python train.py --encoder_arch="res2net" --dataset="aerial photos of the United States (SatlasPretrain)" --questions_per_image=8 --encoder_depths=[4, 4, 4] --encoder_kernel_size=3 --fusion_encoder_layers=12 --fusion_encoder_parallel_block=false --residual_init="zero_last" --precondition_frequency=16 --one_sided=false --final_lr_fraction=0
Rows from block 6 of the fusion encoder, named by matrix and row number. Rows with one number belong to one neuron. Each number is 128 + 32 x the weight over its row's rms, rounded and kept within 0 to 255. All counts start at 0. Numbers have three digits each. After the name is the row's rms in percent of the matrix's.
# fc1: MLP up (fusion_encoder.blocks.6.mlp.fc1.weight, 1152x192), inputs 96-191
# fc2: MLP down (fusion_encoder.blocks.6.mlp.fc2.weight, 192x1152, transposed), outputs 96-191
fc1.908 105:080124132149088067103123127060159127112116101060142149098154142112167124159145123188092139086096193171139133164087150137136104086114114150129164100104123097184110142125138096192214073120059123116157110130125188118207131112186127116088089148153122166135117129100123188148181103139120133162
fc2.908 118:141092142145134145185133128123238138170144133134113098145100128168099113112128174126099146151179120177140116108112111104146142120131123106103121125114150094119052142139129069132071137132134139098134177125125135116101141173075109143179124163094116177122126135131089053133112088068179125024
fc1.909 083:137136117139134176174123109064137102129124139141085168126102054111122184093172119073130165087141160129114140111118114092141080096161183098254143171151082067094117093114126100090076162170094118126127102059116124161134149156101107138136185155123137185104167138056168183089146121118149075116
fc2.909 097:078124057138162176090124113152201166128143167160154066133103188108124088113131194154118102098156118149140085091136157132150218124121064143088178142133101147141099113156137116133118158154173123155092135175101124119148111174113090109122098161160154113139087123160146109153122108138151139108
fc1.910 100:169118131160160147171128121086140121141187126185141127134081117150123164138161191118187150114193132111105146104168128086120135066134123094140165141119106131153181097130147123091048133124157141138074120104139121139122130152110160113095130120120142109113127159101122191114141075153148105115
fc2.910 091:076132105105106166089134107129181136128131120159169103135114173078120110073126173147123121102149111133141081101124137137151176147169078116134114134102136177147105093136138087128133156123124095153114082149116097123148141157088116103156125134142130109132111115169155071158144108115147136084
fc1.911 105:167117183168092165077144159112128177121158150120084144136094213125117143122133145204095133142084130133166121128124152156100066105144107149117151115138049141114153106109146158122117139105160109135109153091135135118122124196086156106147125094143167117133104124073120146119090094190144146152
fc2.911 092:128130084100133165077123122160171152101145154160126110120115137113099114128152151122104158101162148119128133126117116138117181142138075104122117114091142161109093121160173137118075143139142095109103141155121112106139150167101097128128106201090149149129128128186142126175151145128168157099
fc1.912 107:099165170212133149110129124112123152173131128145104122142105155130091172118123173149107199098125074076120122123159134130146110138148101112083152131124066144128167173042134184107066108099116119104050163111159137164127153163095130130118141143104105148105086112115146123097123079149173087156
fc2.912 098:156148118090127170098096129144156120083149158173179089092110140109115117113145152120125121094169154136138120108120138128125166114124105116132142139110181164127111116147135084125089159137129110150156122123132150097118082165124125128162107183143129129140108121156125096150147164114151134108
fc1.913 100:094119128128138111111091158146140090113086147159122149163134120144124093179085093178084119124106122160134146104128146124143114157053149146134098191175132112135147095146150102125121143058051102172129131116149190103185149122164161089118103147151087174066136103105155176146136147140136119178
fc2.913 100:109124116123159118106141046145206159154151158142111127106098088109114122114129151107141135139145103171174128114080125108149163118140123121079189093084132122120095174140125138133063142158144133117094124118118082067129101120104095207139125166082120110117137169169117059091135068116181172057
fc1.914 101:128114177144151109147135121102135063111161156139097144152139024125140104145148077085183134134130120159071161162082087117166149141124162150202126157095102139124122117069105103092094136205021170111125130105101099142129157131143125141139132135155056113162150133107114089067114140153134093136
fc2.914 098:133114038130144158131094132105217181103139171142157126140114133142101149102139203151129132118148135136127076136195151094152198101133110132137161123109114157114104123155139170095102160135135078145090147176096141087103160131123108087135114152128125100124087143122140131140121145105146115129
fc1.915 105:081179197124126100136139163124009109166147156106129199116186170111160156164095152160052162153081128158143130126101104131082136160100119147147168106107089137134159140096126108094205147112082139098139109115099176202233119122078135061134146124128150118185134106081087170107130104137107116149
fc2.915 115:187121112141120178089139162201164130130074114113139065090157108113080146152167096115178137108141116097139130173094168080135172119152117107117073113121109126126127109135145097113059104117133123138101193088147120070129164144125088180157069140120125132103111155136153064136162173075140204062
fc1.916 096:094158109144121143160096159077145103130115097156213223140130107095151106117105130185112110101081116134157101164133071112138128100134143157186103129132093130144106107161134125066176136118157126108162101101103182154100087122170100099129160143163128213124125135120144168166106141105105156098
fc2.916 098:146115111119140162078108112170152149118111122168152129134152102068140149144124135103124133099135102103085125131139088107122155153170110134167135132113135171081138131163152175133137166157151128123102082126115149134137119161130116144131151139127153124111121116134143141132117117152153132100
fc1.917 093:127110110158091196172139110106118136133104123153197107142124096100155072152211132140137173087117096167150129124128125151126100060167129138143112104117113115115111138113166121102147189161075124145125113104136218084082114136157170135095130121152086170162164130135209136148150119114140151074
fc2.917 087:096123102113128166077121108140194160142127129158130134114125122112128142128135153117103171108157097107117132125122099125134143146147079116129140111106142188079129119151148140151122166178146109109088123137099148111160162168107120133176125174121168130108112143160111101152181124147173146092
fc1.918 101:128160158137090166127126149112114122164203148140158124145166049144117109114118098154119117109095131138120136156104142150150160130122110144134142135075118072187073142177147111125158126166172146129158137088112199150117105090196100160113131140183149133118086154123124178137093134092105191134
fc2.918 098:156111104118127176090107091154209114137147126159134106106100129111079150118135131120119116107145121114116116113102126159122174164128110106149114123095144173095099134148167152155080177126136087136080113101103121116137142166117118151135131140096144135120105140163133100133133142149182123104
fc1.919 097:103138091175100192175116151113155080135123136118163088134139094136138094140102072113138142111093149121118113148121137135197196104126079135130151161101169098168093103156176100079176133169130142111131114074069206151096100141223156140143138110157136160143136136174169111157073123060134174098
fc2.919 090:138109107112112184101128122153211133135138110161153109086106103100096143115125141138120122094142133117093116131115109133133184149117108096138117122096126160101108125146164131151104153147141083134113104117088122112152142171119105122143121182103149139113102136157128101142141156131140143098
fc1.920 099:152154187164118135045112114147098142173171127086122136090072238090131157126131145207092134162056089134111112120095143176110082134134099139113125127185101157100114132111109149135123180138150130129102148145123121145104100135076131124174140109116115093110115171081143173124115070175146116142
fc2.920 094:133103073103141142104116149137175128077124176173158135108146120126108121126128116148121142072183187119119087132144152111128179121116119124121108144085134132129119112180174122108077137138135120113163144159141091103154142193098090132139104229099131134129120097192125118157138170107149128135
fc1.921 099:126041152138088110130094138150191120138126147091091127133132092151098146129105146109105109097173185172099149155099125132153139088125103101140185150085140176181143146062114166195118105160132182096130106168145096112090122118128115168119125126136137126162144111184072150154219131159140128180
fc2.921 101:123090090103122144099152094099241160149164151166125162162121161123121137098139158179077135135132114180135103104115098078135152156136072099108099140130138091096078119180172091167082159089109098136084180113094155116169148143132115108139146205144110141104107141165134053093096132151117105027
fc1.922 092:096153131125129132205170142128137119190110150098137160165159102095192098150038063122076157116130152119176132131170127126129107131117135091106147150097114142135149120177127112135195145173087123083142096166103155119184116060160162140116100091100102134152210049171133174091164150098136161184
fc2.922 107:160097111143118094089136141120189142153140078146112110130097151149121139108132163117136138151108132150198140149081106122134163122141127090109148118156161117105137081149119135159080133115156126151126176090126142080099157169117106148171115162113152170108100184155143059124125106157169172023
fc1.923 109:156118122087139073105178048106136129119095123158128090109137085132187144147105133093109153134124203096111086069072137174111187133073089188135181140122123101182125186060130156097154116127160181197154117134135101151102093159156217144160094118129161139098160174179133151094159134155119150143
fc2.923 093:151098092094125131135125104115173124162183113169142127063129142130082125108131123185132152103149070102172126150158107094086161147114128097148121116078102133118055093149162122111077167133089125122124133122092142115164148156076095124116121139133104108127147124155144134079178164156126170116
fc1.924 100:125151139131048192153093153149111114164189122168141129072168069139181163093067046121096158094148138069173120153072126153143108139124067148133147138132177113161095174152111137148233106153176135140138104046105215134089143118127107164109134128143135118114090118107161146150076161133119166101
fc2.924 106:122112105120130186112110111134214135148107124153152123080115151135080150107118166142141141118148135126110132120113117145130193160129136079125134125105136184096115110138177124149093159159138087111088141146088113090117147152136096134132128178125138167121142115172127085146141139135180151108
fc1.925 108:144091130203143135111109126131086116179136134110123119117101145159118193161111193091147211117160077074101081087160116115149121151149099150091174128123108144106189173063124193159064098110137188108115142110178101133136129151078143112115181183150094163091107121159145098129175102157116088173
fc2.925 102:130151104088115138081138115148204108089136128144162092100128133121102067123133159161134093105133117164148160100105160172141174134124136108160099134138171163133097092174171103122070135130116072161152148117125152097115108140166132130110099137138141067152156117133139138123115140125161108120
fc1.926 097:103175146089134183147097107158124138140128134171087197134171124134194139131137126098146063146066097122146119145124162120092132111140135122124163197149148068150115125199117122078018149090151138124094101069103144130064078142147085133116128087133133174128126129138161146118100157098130130154
fc2.926 091:181074134109114168089140068135151105106162182175165085093083113127111142131129148174127137086148138145126132166136110148134160153149142144148144134070128091121133128169143123142123121155121090117145132130109107129124168178102049141127093141092166095134100128110174130128114163148150122118
fc1.927 098:112189104137107138144167130152154197132118139068147089146170092143166065111119060188075166153176182139192150143131083167149083089120176111142200091096117149126124161128138126136148079113106170153146118158093151142118112106147128089181146079139176182153165088138120184097177154168133187158
fc2.927 110:121091119150109121112132148129255123159186128179126111119067155125141104115143150103104113114078109189167129137085115148140146141110090056048119116132190121115145118137119097166082149139181126135067127105146129113126116162086165134154066140143076169149105183173149053137111095132212152033
fc1.928 095:089186093143120131128105115126191111123122136142162208127136121137134057136144080183105108100096120154127106167182108122131143161113160112198115136125127107115067124184153146078104177126118146125116122120059192116059092153184147138128136109135142138134151140153119205096090135105124126115
fc2.928 077:194106082104109176091112081113232100123114154158142075104116115121090110100144160135091175107151149116079144147136135131094155167172103132137100100093145156112119137127151119163095172153144084102109135145128086101121144153096105133153084135079152142128109122119162101130139139146171142112
fc1.929 090:101097134175082165161084141123178079164112137163167119125122139143170136103143092140114139128088134128141155146131159117126128151136146157207098141117111106190094102168149092061152135125123112133108096093092177094117151160142090109121151134179134180145144143115158117099084150106110200082
fc2.929 094:139118098109131186082115102150219132133134128165150119107109127096103143112143153133126141110157129103109134130132098132117164149163094113153121118110140177098123121165161153149096157154153094130116118129112127110153154179118103133152122179103158134121107146151141103142147129144178158107
fc1.930 104:132127177112148125147162121148087156140084105170151177111131122075150116156087143145089135156040132128169114137093143122095164147089133147115152167058118155165087130122098123086255118090120138108149092133153132164162097097154147093129093092085173129167147131113099162102149116123114171207
fc2.930 116:157074133125119098081110121142162148174132152119119105114121169139083161113149121126161123138156136122175135118089176115136164092167078077092132089146099113148133111200126084129005141134107168144089182123126125069153135149089079170164091178117109124101123119163133066145169116130177164064
fc1.931 094:133133125165089150136088121094195099170129115142145160099124064125103124123180111142103144125118126123161123139131149099154084109118161188197113135113095129149121106126111123153117134155118093152144192087116138188130134145168084145100107127131152174144119170084128179158117100113108178115
fc2.931 080:161081098110158151108098078147188186178132154149093109176114141150168182110149112158092117109148127080138116114145137127151166116166119120034133122156165141111160107170159175132102124155156171084083132148100061084145168167113134150169140150121146107093073149150125061153119141077158156068
fc1.932 090:121173128130139113144149126121182111187113157160179173130125103095171080173086058176086162106157170131144111098098152111164082105106123145124116120066103143189121146142091106101197099149080154104111116130099192107176142133124145093101103135115096169139160135167141205132151138091142158199
fc2.932 134:144088124143105112153145132105222152163176080105076083162112177165130178110139134095107133169122113191179138144146102137140152100119120112107143112159182119097130106144128136170069136147155119126093186097132105074091160131109140136131126119120132171111084153162100035129123091140123167030
fc1.933 104:098106114147155137128096101148166136140130142143138179146109085162125084124140143150162149123175159127140120113153110143151108090114158175197135109118063134136165103150157129080118105113090118118114098079095166116028158116141053110107173068132158082089159109095133230124097133151122131131
fc2.933 086:149134063082103164124120106124220100156157114187082072152114154133111180123161179128110111104136133143126112106111185098161187144142065100066088171090131136118132137160171082089092191155157142138102137181114093095200129164076159113184089155131109165164092124173176072163117137115140153086
fc1.934 099:075152137136100179121122153130163132147153133112115197127096120105147186108136238154108156147114060088132139138173124128137123123119116127116121129128062148094173142131124114125090150123145099134050174105169101166113147108128129071121158138144155160130133091072129069102153089143094125100
fc2.934 092:138109124089100213046132099142194168116144168209165085167091159169105109127132149108137140110166163122138132099074124153156136113125114094068122132121187157136118092152172087152105156134137116105128131130131115088138120186113110153110075197151118112119094101178113093143148118107152154087
fc1.935 100:146112119155151127121102133125142110163141139126162120102083172157148145103118196175119173171112085129131160136178138116149096122147131119130187108151073179117185149106113141067072169117160163087104157128126127145076145138081131076074132168094129154116147098053137154125129095187132121129
fc2.935 093:114092121061092136095133108134155180100149176197135110177105129125123136150142157119125138090174152126121084105101145140165161134111065119115092161103170156160092084164171074144082181141113096157126128140142108091145123161128144128152082148159100113126090110180132082131130113127145130111
fc1.936 101:078176170151133151077155146068086121089066147136160133080156174114121108170128072130142127145116147165159103146121079148086110193169104152116157092085133107135080195138136160137205144121119125115187098128145104169187118082150188131123128125177121111160146166110180129137144116113083104125
fc2.936 113:153102093083124147132140123192151137148130163150105126133122134138120159091139136150117109133145113123174144123099154071113195105123146102120067153120103164123137075192115095116058087131116104133077169111069160096106139187099051105151098174100135146088109095115145100128129133083172166086
fc1.937 090:147155103139138139162114066085177099176148160152139180137158069100158139125154081113146096117093136168125112161150109069159126132137165152198128107123095136099088138162119118070084153141136099113122143095132161155072113124151078164112162152166157132096120178106109160110059108154089120111
fc2.937 081:129080081118150154102114109136218182119157154157111079179123159129099171116123157156082099103172127113136088123138152122143179122158096128100144152117143141139147100196160098151104141160158157124102131176093069106153156151078140096156103113099121116133093138144140132169140130139154152120
fc1.938 089:082185151142152103151193100125136071141105168146124166191115156122181090134076090133038162163073168184158057145117143084137169120105101102170145149079062123109097141134116135079230130129058107121129084089128179134135125126141137105097140138086122116167155105148109161114165089159122169225
fc2.938 106:136072155147100108104104135133202183145161121127132112144099137164131180102136134103115130164133162123195149120120111136150141099130105119078150134149172146146131082162156109147043122111159122117149169094129126058135172152105119185142087156138130195132059154173138039109139095113170142000
fc1.939 099:062152098116088167119089153087180075148085131164166187138109118108173082131163135148085110113103129160151119155142113118111128118113147159184145202141086135171116092185136132010158121136122103107146129103113185146073122130127091078087120108140177130112137116109147151135072124109110173151
fc2.939 089:146103103119120168095114090151235109145120133169139101120123113086116144107155173118106128089149103139117147120130111148133137142151096110134137140096147190087121106169167149148093175157148098130076114128116124137137155191090100130147123153101168121123117156136159099138142126135179139112