From a checkpoint of a small model that answers yes/no questions on an image's attributes: fusion encoder norm layernorm, fusion encoder activation gelu.
Rows from block 3 of the fusion encoder, named by matrix and row number. Rows with one number belong to one neuron. Each number is 128 + 24 x the weight over its row's rms, rounded and kept within 0 to 255. All counts start at 0. Numbers have three digits each. After the name is the row's rms in percent of the matrix's.
# fc1: MLP up (fusion_encoder.blocks.3.mlp.fc1.weight, 1152x192), inputs 96-191
# fc2: MLP down (fusion_encoder.blocks.3.mlp.fc2.weight, 192x1152, transposed), outputs 96-191
fc1.753 092:128163111112073150137113120117178076160105168147122116142147148108109121094128126130122096145163133060132087130100153143150137144162130147133072108110128116125130090128134103098106172082113112118118087144066124140121129133145139103092131075145137124147129113110116149134127117119133170112
fc1.754 111:086123124100143133144123106153142118143137103152132175151179146125124138116147129140088101134134161094110096120129132121086139173109123110117095168124115158127111134128111123103143136119133124152045137163096106130171181149117157120112125135124069154118140137107088151106139142110128130152
fc1.755 118:143094129148114127098093097122124100100144141124150072120179128139157191152142130103138130151109124117127148186142122099137108091152171146147107125165110119150116171145118123135084109184124166187101141136134136143118129119107125137128111114100083141142121142098120165116153115127152079143
fc1.756 098:105133125115163090087138107115123121108114112103148134142115138139129118092127146146093091142102129130141142176121126107147135086089094150141114122102078090139127135136148153123127149128140168122172124114127158149133108164102133094145108096111101131169073145125132129110156144157147125125
fc1.757 104:140175166147134149123095101171127140124151107124141128116124179147137122171144138149100137115124144119156112136155100094099111143093111114116125091186146103090160144128111133132104140145132136088109143149155120131151175160073129114147105105172135109107160085146122094100140101157102151095
fc1.758 099:155126125119137125132117144127137129148178128133141135106151085141161195134170155129125138148130136117155090110094128140119164113081089165108100148109130125149079171108071131134120147149122130129118144108104187183131133143103153166134129129132163170115080162139101122142105083098124134126
fc1.759 105:121124129118135154110131113132125100125117124155131164127133128166159064145114128153087116133168141087093120107117115146094101108147145168144073102135117132124099176106128138128154120119156130165107094170119145136156115130136146104068109117111076111095102133133128140120152115145122138120
fc1.760 110:133149134084144121124114110147106157117180136121100178112157058131107134126140125111126156131133168160131087163113110124119155105113128139113115155144119121151157168112098204142143115170123129155112130113169122129120154148104106115111112121146125137119121145134140155122143111097123124155
fc1.761 111:154124117128121083134128111132213170153186140134111114151114118138115143156149138095115131065146129112112093082093161129120132094122114098132118143087096140122113140135129103166083161146136108129133141119109140174136189115137129166136105142173148136100117116097089117111128107143145124136
fc1.762 093:093104163128133155148122136126171105133132069129156183122138142086139163113108149153120107120119114085092095133173135154115119094091166112102098144146129122129122169132110172132175090126140130125090098131127119138148131156131069117094112116139151120097108102113142129072148139126119099073
fc1.763 109:160110146103148129136123135143125102109145129148100116129137084152107093128134124110114153104137160116147147095150115151095137099165178142087121146118111080132152194102143127139113105139163120095153142091168120106129130123073112143095153076120124108151118150121149149131170134118115075127
fc1.764 109:118157141120165135128145094110138154130133138119139115114122103129103126107153153178142142079165135133149112121131086129160126118187150114090165070164187120178127157167189134089139083171112118130141140126127125166114154138151151147099116113092111121129152119098144159096131112136168121113
fc1.765 104:111106112137104097101109122128174105100105071142129159139123106099125127117164092123118103136126158106133144121171134128127100122090141122146078089165123075145113132081116151123141156126156125122110098102122138133133114102110150128061140124146121101146090147106153219088145134147129124133
fc1.766 101:151103166138091129105123107128165110153140108169121096145110131132141111134150118108131103071126112129122105116109149125147124121139138070131168130095163106151115112139150129160092132147138101097093109105105124186121125131134120162156127118161103102105095128093130146106118132135151109135
fc1.767 106:192134096085163097107106113111140155104168124135076136079140085150116122119181117131112108118137149146130105151109130131142150114114151155134120118116091128158123153103112165145124121149139134139119110066129138190134122138111114139095110151161126097151090143106108181119133109109132140143
fc1.768 093:160137139119115098141139128123144102131127135151105122120142089129144138172170134053143127137138126081109120098123151109129122112078152112137135137055116104091105121121160145135094161127169117133121107100141126088156125142118146134102159124168155192094098112103132115121163142134151108130
fc1.769 086:089144107127100152116135128142146072132118125138147178164128176115119109128115126122147106097145154122123085118081108122126117129172124127122091106129131120097143119113121161141125143112124126097109110131096156156107116132150125120107156068173142152116121086094130142150155114127141135126
fc1.770 089:159096139128095125096107148146115112170113109123135169092114138110141138104136192125151113143087121142108100110147146126134125110084127126105082163113114049123106148112085128127109117109168087162133113097160124158159137154087118117155119129148099130115100137105144142111123128114120124133
fc1.771 096:169153108129147128151116107155085098131137123107096126098118111177119132195157165110112173150109124130127129139145125104129156133136127122118137140174130143133093178124120159091122116185128158182122140127140148146153129153143137143126116124113103146105102154107133129121132092109089126119
fc1.772 099:153118089111097136093135079179110110148137137135135130163169160145133115155140118078125128102146143160122093116089073145128123169156134105127095126155145149092122166126160163134120140187110138110132136109112134146115150125099179135132124095117130109116105066124145163113112137159137105120
fc1.773 083:095150152117086160107138144127133065128105125170167145172160137132151124133092151125158121123118172111105111121109060157165091172135140103122126084121152110123133119125154168115132122101118119113107109116101125150116132121137152111102143092162139130111113102123130164095129152140126105130
fc1.774 082:134121126107064164142129104146162040126112110142132134160155148147119129149127134114138147118137127093115088112080102141133129159131171121108119130121123139108149100151167156140141154130079127127120126117087112131135133136111162105082115117173144142124112087102164139104128134129128133122
fc1.775 096:122083112149161177089107126117091140154153109097162138115088124141149122112128112143122132142086109121158102141176102122101139076097143143129165121124113094168129162128115113116095135184151160140142072117147132173155139173080113081129083134134122118121117108108174122149123112149131124138
fc1.776 110:126126146128135126134167105147138126105088132144116127113113119127151139123172100130105150185117165118152145130099134160107114158127150161105094128118100118156090167114119133155139135134180135090091114137120135139148150086115143137089093118118113117109130105108109162116145138109129157125
fc1.777 087:120151134122107122109128123115127098151122131137148167107139121106135111111106120111118126120119160104107094113107116127140113120100142169126108164119097107112126128131154180105158129118111120134092098091111176159124108136141108168089143128177131148144141142100161153123144161119151139127
fc1.778 084:085146118107063142126094133156149069138087154144181179163139160105135100123124132126163121120127168119118111138092116104154115153149128121122088135131098114099155089106135146133108136091121097112097127144118151139138133144126131123122143101167174174119116102096123144123118128163147152125
fc1.779 086:131145127094097140139105147144180090134154129136178155194160117121138100121121123121144132119148172136120124109100099102166110165151147098104126142113123145138134113126108165112122127107132106133071091089074122169115093126116117100124145115162122171130126125101131162118126122113123165084
fc1.780 120:109110136125126138112114173135113121133194150142120153162170171122149158113132099138088099077139123113145081142122173085146160140091101088143101171128116099109116100147113132138119120118124142136136159160174138094130126117124132140094121166166127144092132152171101145171120099144135137125
fc1.781 111:090121121142153145126122144136144102163136143117154161149163132142137113131071097152133076117105165126126120098127155113130119106088125144110148139067104150131147123100099103140136174089140142117091144101106131108110125105160148091127144162110135135128099131151073103118143128136138151129
fc1.782 089:135105130113110119076131144114094108140167158135161176082162171112118082136111141160161116066139191138089110115118132135121124091172139099099080132119110127088171116106141155091127173133140114111166130091121105121102137117108137107119128132151131099128095139079136141115192151179081135116
fc1.783 091:110155122166157136112116152138147095166111139203148179146137131132147131118083127152114099118130185152113093119126118145104142143141151133105099116094105098153129176129139146141144163078123150115104139093116138101113142122119176124102174096163156137123102078128070132134152158123087127109
fc1.784 084:132137101123096118174151109129136087110101102156141129159165118109165130152140151115135131119160154119101122099127098134134127171133144105110125142098143120138152119109142152125112156110103081137072081054137107146121132121119141105105149104159150144106088102117128126087145147139160127125
fc2.753 094:113163146177132191149113122148128140138140111121123138122138115110129128115081114166124117089115135111159088122126138135123134125124129133146163119118120112111086143127094157121129188144129102112102102136112116157130149110144124141115133106107119151136150113113138140099119113100155144146
fc2.754 100:131126109106107151104111143141177184132122131146116117129123097129131109109064105152141135118125148128171105110113135141086122101119124155162150110118120103156093102111071127119134132147134115090137069107151126134116158096112081115142129077114173143147161096121168108128120142112184172117
fc2.755 127:097142105135129166133142151086156124161093112128123174130105171128136089136107124153121133075114112143147059119129151171127175153114130124126198111117112133116140087128162143092175190119131097078140122111151162126090137116156124094120131123147154115142129099116133092136117123132137147161
fc2.756 110:109142130171110157113102135127188116179108126145114069106151127159118102178144123136177135099147126118127121107140142107119134147135150122126148108119163094146127148114121087131159141145106105141132134140144151121103119080146152122114141152127133138119150112110114112138125097125125123137
fc2.757 097:102107110105131125125124175139136103148113160135089181082143067100116119088105126135121144109097126179156120132129150119121153104155137141173120165097084151158103131141102132114099177111157098122139101137125137112111106072140120139124125127110131166147118138116157157114114188092158138141
fc2.758 104:065110136159156169138108136106137114119091111138129127127135180124102094093101104193121107073134140167146137095144131112120126163158131101131164115137118151123150088132180116127132152118139143095105121142143098144120136118157102119117100151115088108129193095114143181112161159104119157161
fc2.759 102:110120114090129125124140140125190140177131151105111114156144119109132171128137122173148132125153132134131124122118153130080146122106113140165143125127098115120111130132065164142150140156165123104133102095109069105151160128143147093147142061056165161163136134097149149114117136096154157110
fc2.760 122:086121085157132137107147134094153148142113148114144121135158148098125096095118108150125103097142125116147133136127158133150108118127131111145137153136133114087089078193110089116145135093085154087139154140114118131120075103131138152111138099109097145099167123141130150118114131152131159142
fc2.761 110:121114120192154162101130134098167094129100115092128135132091133133143114114095151173166145114074103123131123125173152115132133129126147150113169097136153103157151142139133113135138138135122134108099097166083115093127100145139094110119145104115146132140136156119145142125125157110101108172
fc2.762 086:123166111136110109154113129138131156153123131136143103104155094106155183130097133148135126101133128131154138141107146128104118146107117129147152151124089110122115164109056142126186186155159104108140112143124131109117129115124118128135153069081115162169128131092141143127110117118138162148
fc2.763 108:089134104169145155136145159095137123138150138136121148139126150136142151102097162147108124120118087153127099094111160130109150128091117114121147122114119166083094101133097137135141216138127125124141099126087147152148130146175141137126114130130132191114124129132118144118115111127145147159
fc2.764 128:106110093141103150125130198140127093147111117130157171161109140135139151158127139104112126126094107139119115120131160138082201122100091143182106153107103107093115095127125126169129175088116139103093141151131107124131129091152117125146103171156151166098082128155108098139134121091119090125
fc2.765 100:122120132113127153132131122114222144151095125110103126138144145108107139102145132194131109146152073096147139167115140140120130133109112135159132086121115084122077113183092138109156157120143112135132117106118114104150129082121176122125135098100152137152131160115110134135150134115120130133
fc2.766 123:130103087139140189120137134128167106129115119081166153151120101118144150116143148162118157136104092108150119136150124123106189114125127154137149139146133106129108164139148134152138143113115137087119110138100139110134134146137082119092154120116157176129132163088107124133129164080132094153
fc2.767 106:075118139200143148122154145057171123138086130098167099149143173120086110135111100170130091109163137132140145118144133143130120126129142113135152112115118124077122082152128090128167150098120144116107121148132103109111107101148134111129140100139122166117164108118148128127158160096131135151
fc2.768 093:084157126169117174129116112136136125137131100135118153116119139134104131121081136183118149112126124144154124139129154131106170142120138135153159127107099122134108162127091111116124144111125113120083095157103115157125137124113118139113125107136120125156155127124156148142122128081113143124
fc2.769 081:113154149175138176134115121156116134134138122139132147126131136135135150120078118162120120083129131117157098106111144149112140136145155139130165123134133114106091143142084167126132193156112105106120103133108132164128174114153116153122133108128138159132146105104145123110125092089150138142
fc2.770 091:122143122153167156148123148131123108113119115131150134121166119122094154115112108199117136108173146129178112109133137139118125126160138101166156127113117194099130124152135146099146184098104138105135113138099097128134111104148142155115125152118106160128147108114145148115152146086148141109
fc2.771 101:091130120144117169110146161106131120111123115132164160137142146111139135120111104187118092088124111188146085115125109138141131108134120139133134135147125132118142097158158115170161175081118088074180098136136115146092120094122132124124097110115101085133141109133148148126148134106153156142
fc2.772 096:100150142160128194153108142130169142157145106112122148128136111115124129124114129171124148093111133118154106119129131126130132111123125130143184129118140104111086144143113140129146217136129109108096092141117131151129146125148112135103122104123139177119147115108150139112128143104150153147
fc2.773 089:132112146140121195149113143138145117158131119109137148129142131116133141131119088146131153088118122119134105132141132128126149126115148139157176114145129111111083152133088177147143215159138123092073103132118156137129175125149122120128142072130164158142108102103139125110117136126168149131
fc2.774 094:112150137167135202154122136141146141146148110124127164124146120118126143130091113168133132092104131118157100122130127132119136130108130147164161120134128105129090150142087152124149192139129109108119100146110133154128160120146114149125144104110125166136142109102137131111122120108157163142
fc2.775 093:085171117147133155129118134133157094147089105132126146120156099141130144137118110194118120133132120144128107111131139097107167129132125129166139085109077143114125105157163139138150181126099106099126136166102121118115142081170156148088148139123111184130154095114139165111134137109123127141
fc2.776 103:128093105100122149128123139124146124140133130121118164144147112095098121102100123202147106112133111147160103113158135110102153136111114109145158097120109119087081101132067159129135182144136092125137082114101140117147150125154124111123102098127166174137136098097143140091140141129155163111
fc2.777 070:118122183124154161159138119164098131102160121136151138127123127125131154108120091128123128086119127096157089122104122150118147160123134141144142130131067127116094148167116174109144187150132122104100125127136134130113134121126069150132135110119122140133132134112144144109102124092130120161
fc2.778 093:116152147163119184123106130158152114156147125117132157117126116121144161121101101155127144073119127098140093119134137130122134116129144133145194127139129120085109137142100156131136208151136110095091109136122146155136152126139119140124124100114145164133136105088143112113117105124159141140
fc2.779 094:113158138151120180144121126149151138154145111135138153125135102113144128119100096181110141088128129125161106097127115130124148118120126139130206128140131109106086152142106158142152210172136124110119085138116141153116141116146111133119133090132144160130135111094161126124126102121160158129
fc2.780 133:146155106128156114168139109152141182077112109151128126113116085125130085142129110159136162169093169143128124129126112120106110105149125102132149112118132101175122116126123102091131141119139122131107100095116129111142147095096120137152141087159151122121118120118138107142150164106118195113
fc2.781 098:106138141121140162115121136170154167108111101111135104147108095115126122109130144144117134110109116113166115158139115127114088109141142127109132114111118107148078112118108122103144150164122092118087103169148106117130149111135078131117126092103155160147210146082145127135114154085156139160
fc2.782 090:109170118152119147136146153163140100142141109133150135112124161134132152115084146171108150099138136111144099114133184158100138149123132119130137183112114135113127135166128145133140178131129134066106099171110134145137144120121115174097092107121109161123173105127135153124108113052168120153
fc2.783 071:106124140137123136138092136193136190139091107114128127121112112118148137113127115137160140107120085088173118142113162144112113102123132160123118115121137111146087120136102137135130133141136106107092065142165133123161175133131115121098104108065156143164177167118113131107120141107169172139
fc2.784 084:106160145148096150159096141140143130136119117114140139117146089121134148119091118184104173097129149123172120138127139120100144109092150125151198137128096123137088169141096139120153211151150128126094105127111150141117124120137110145117138100128148139139119125114152100113136132102133145137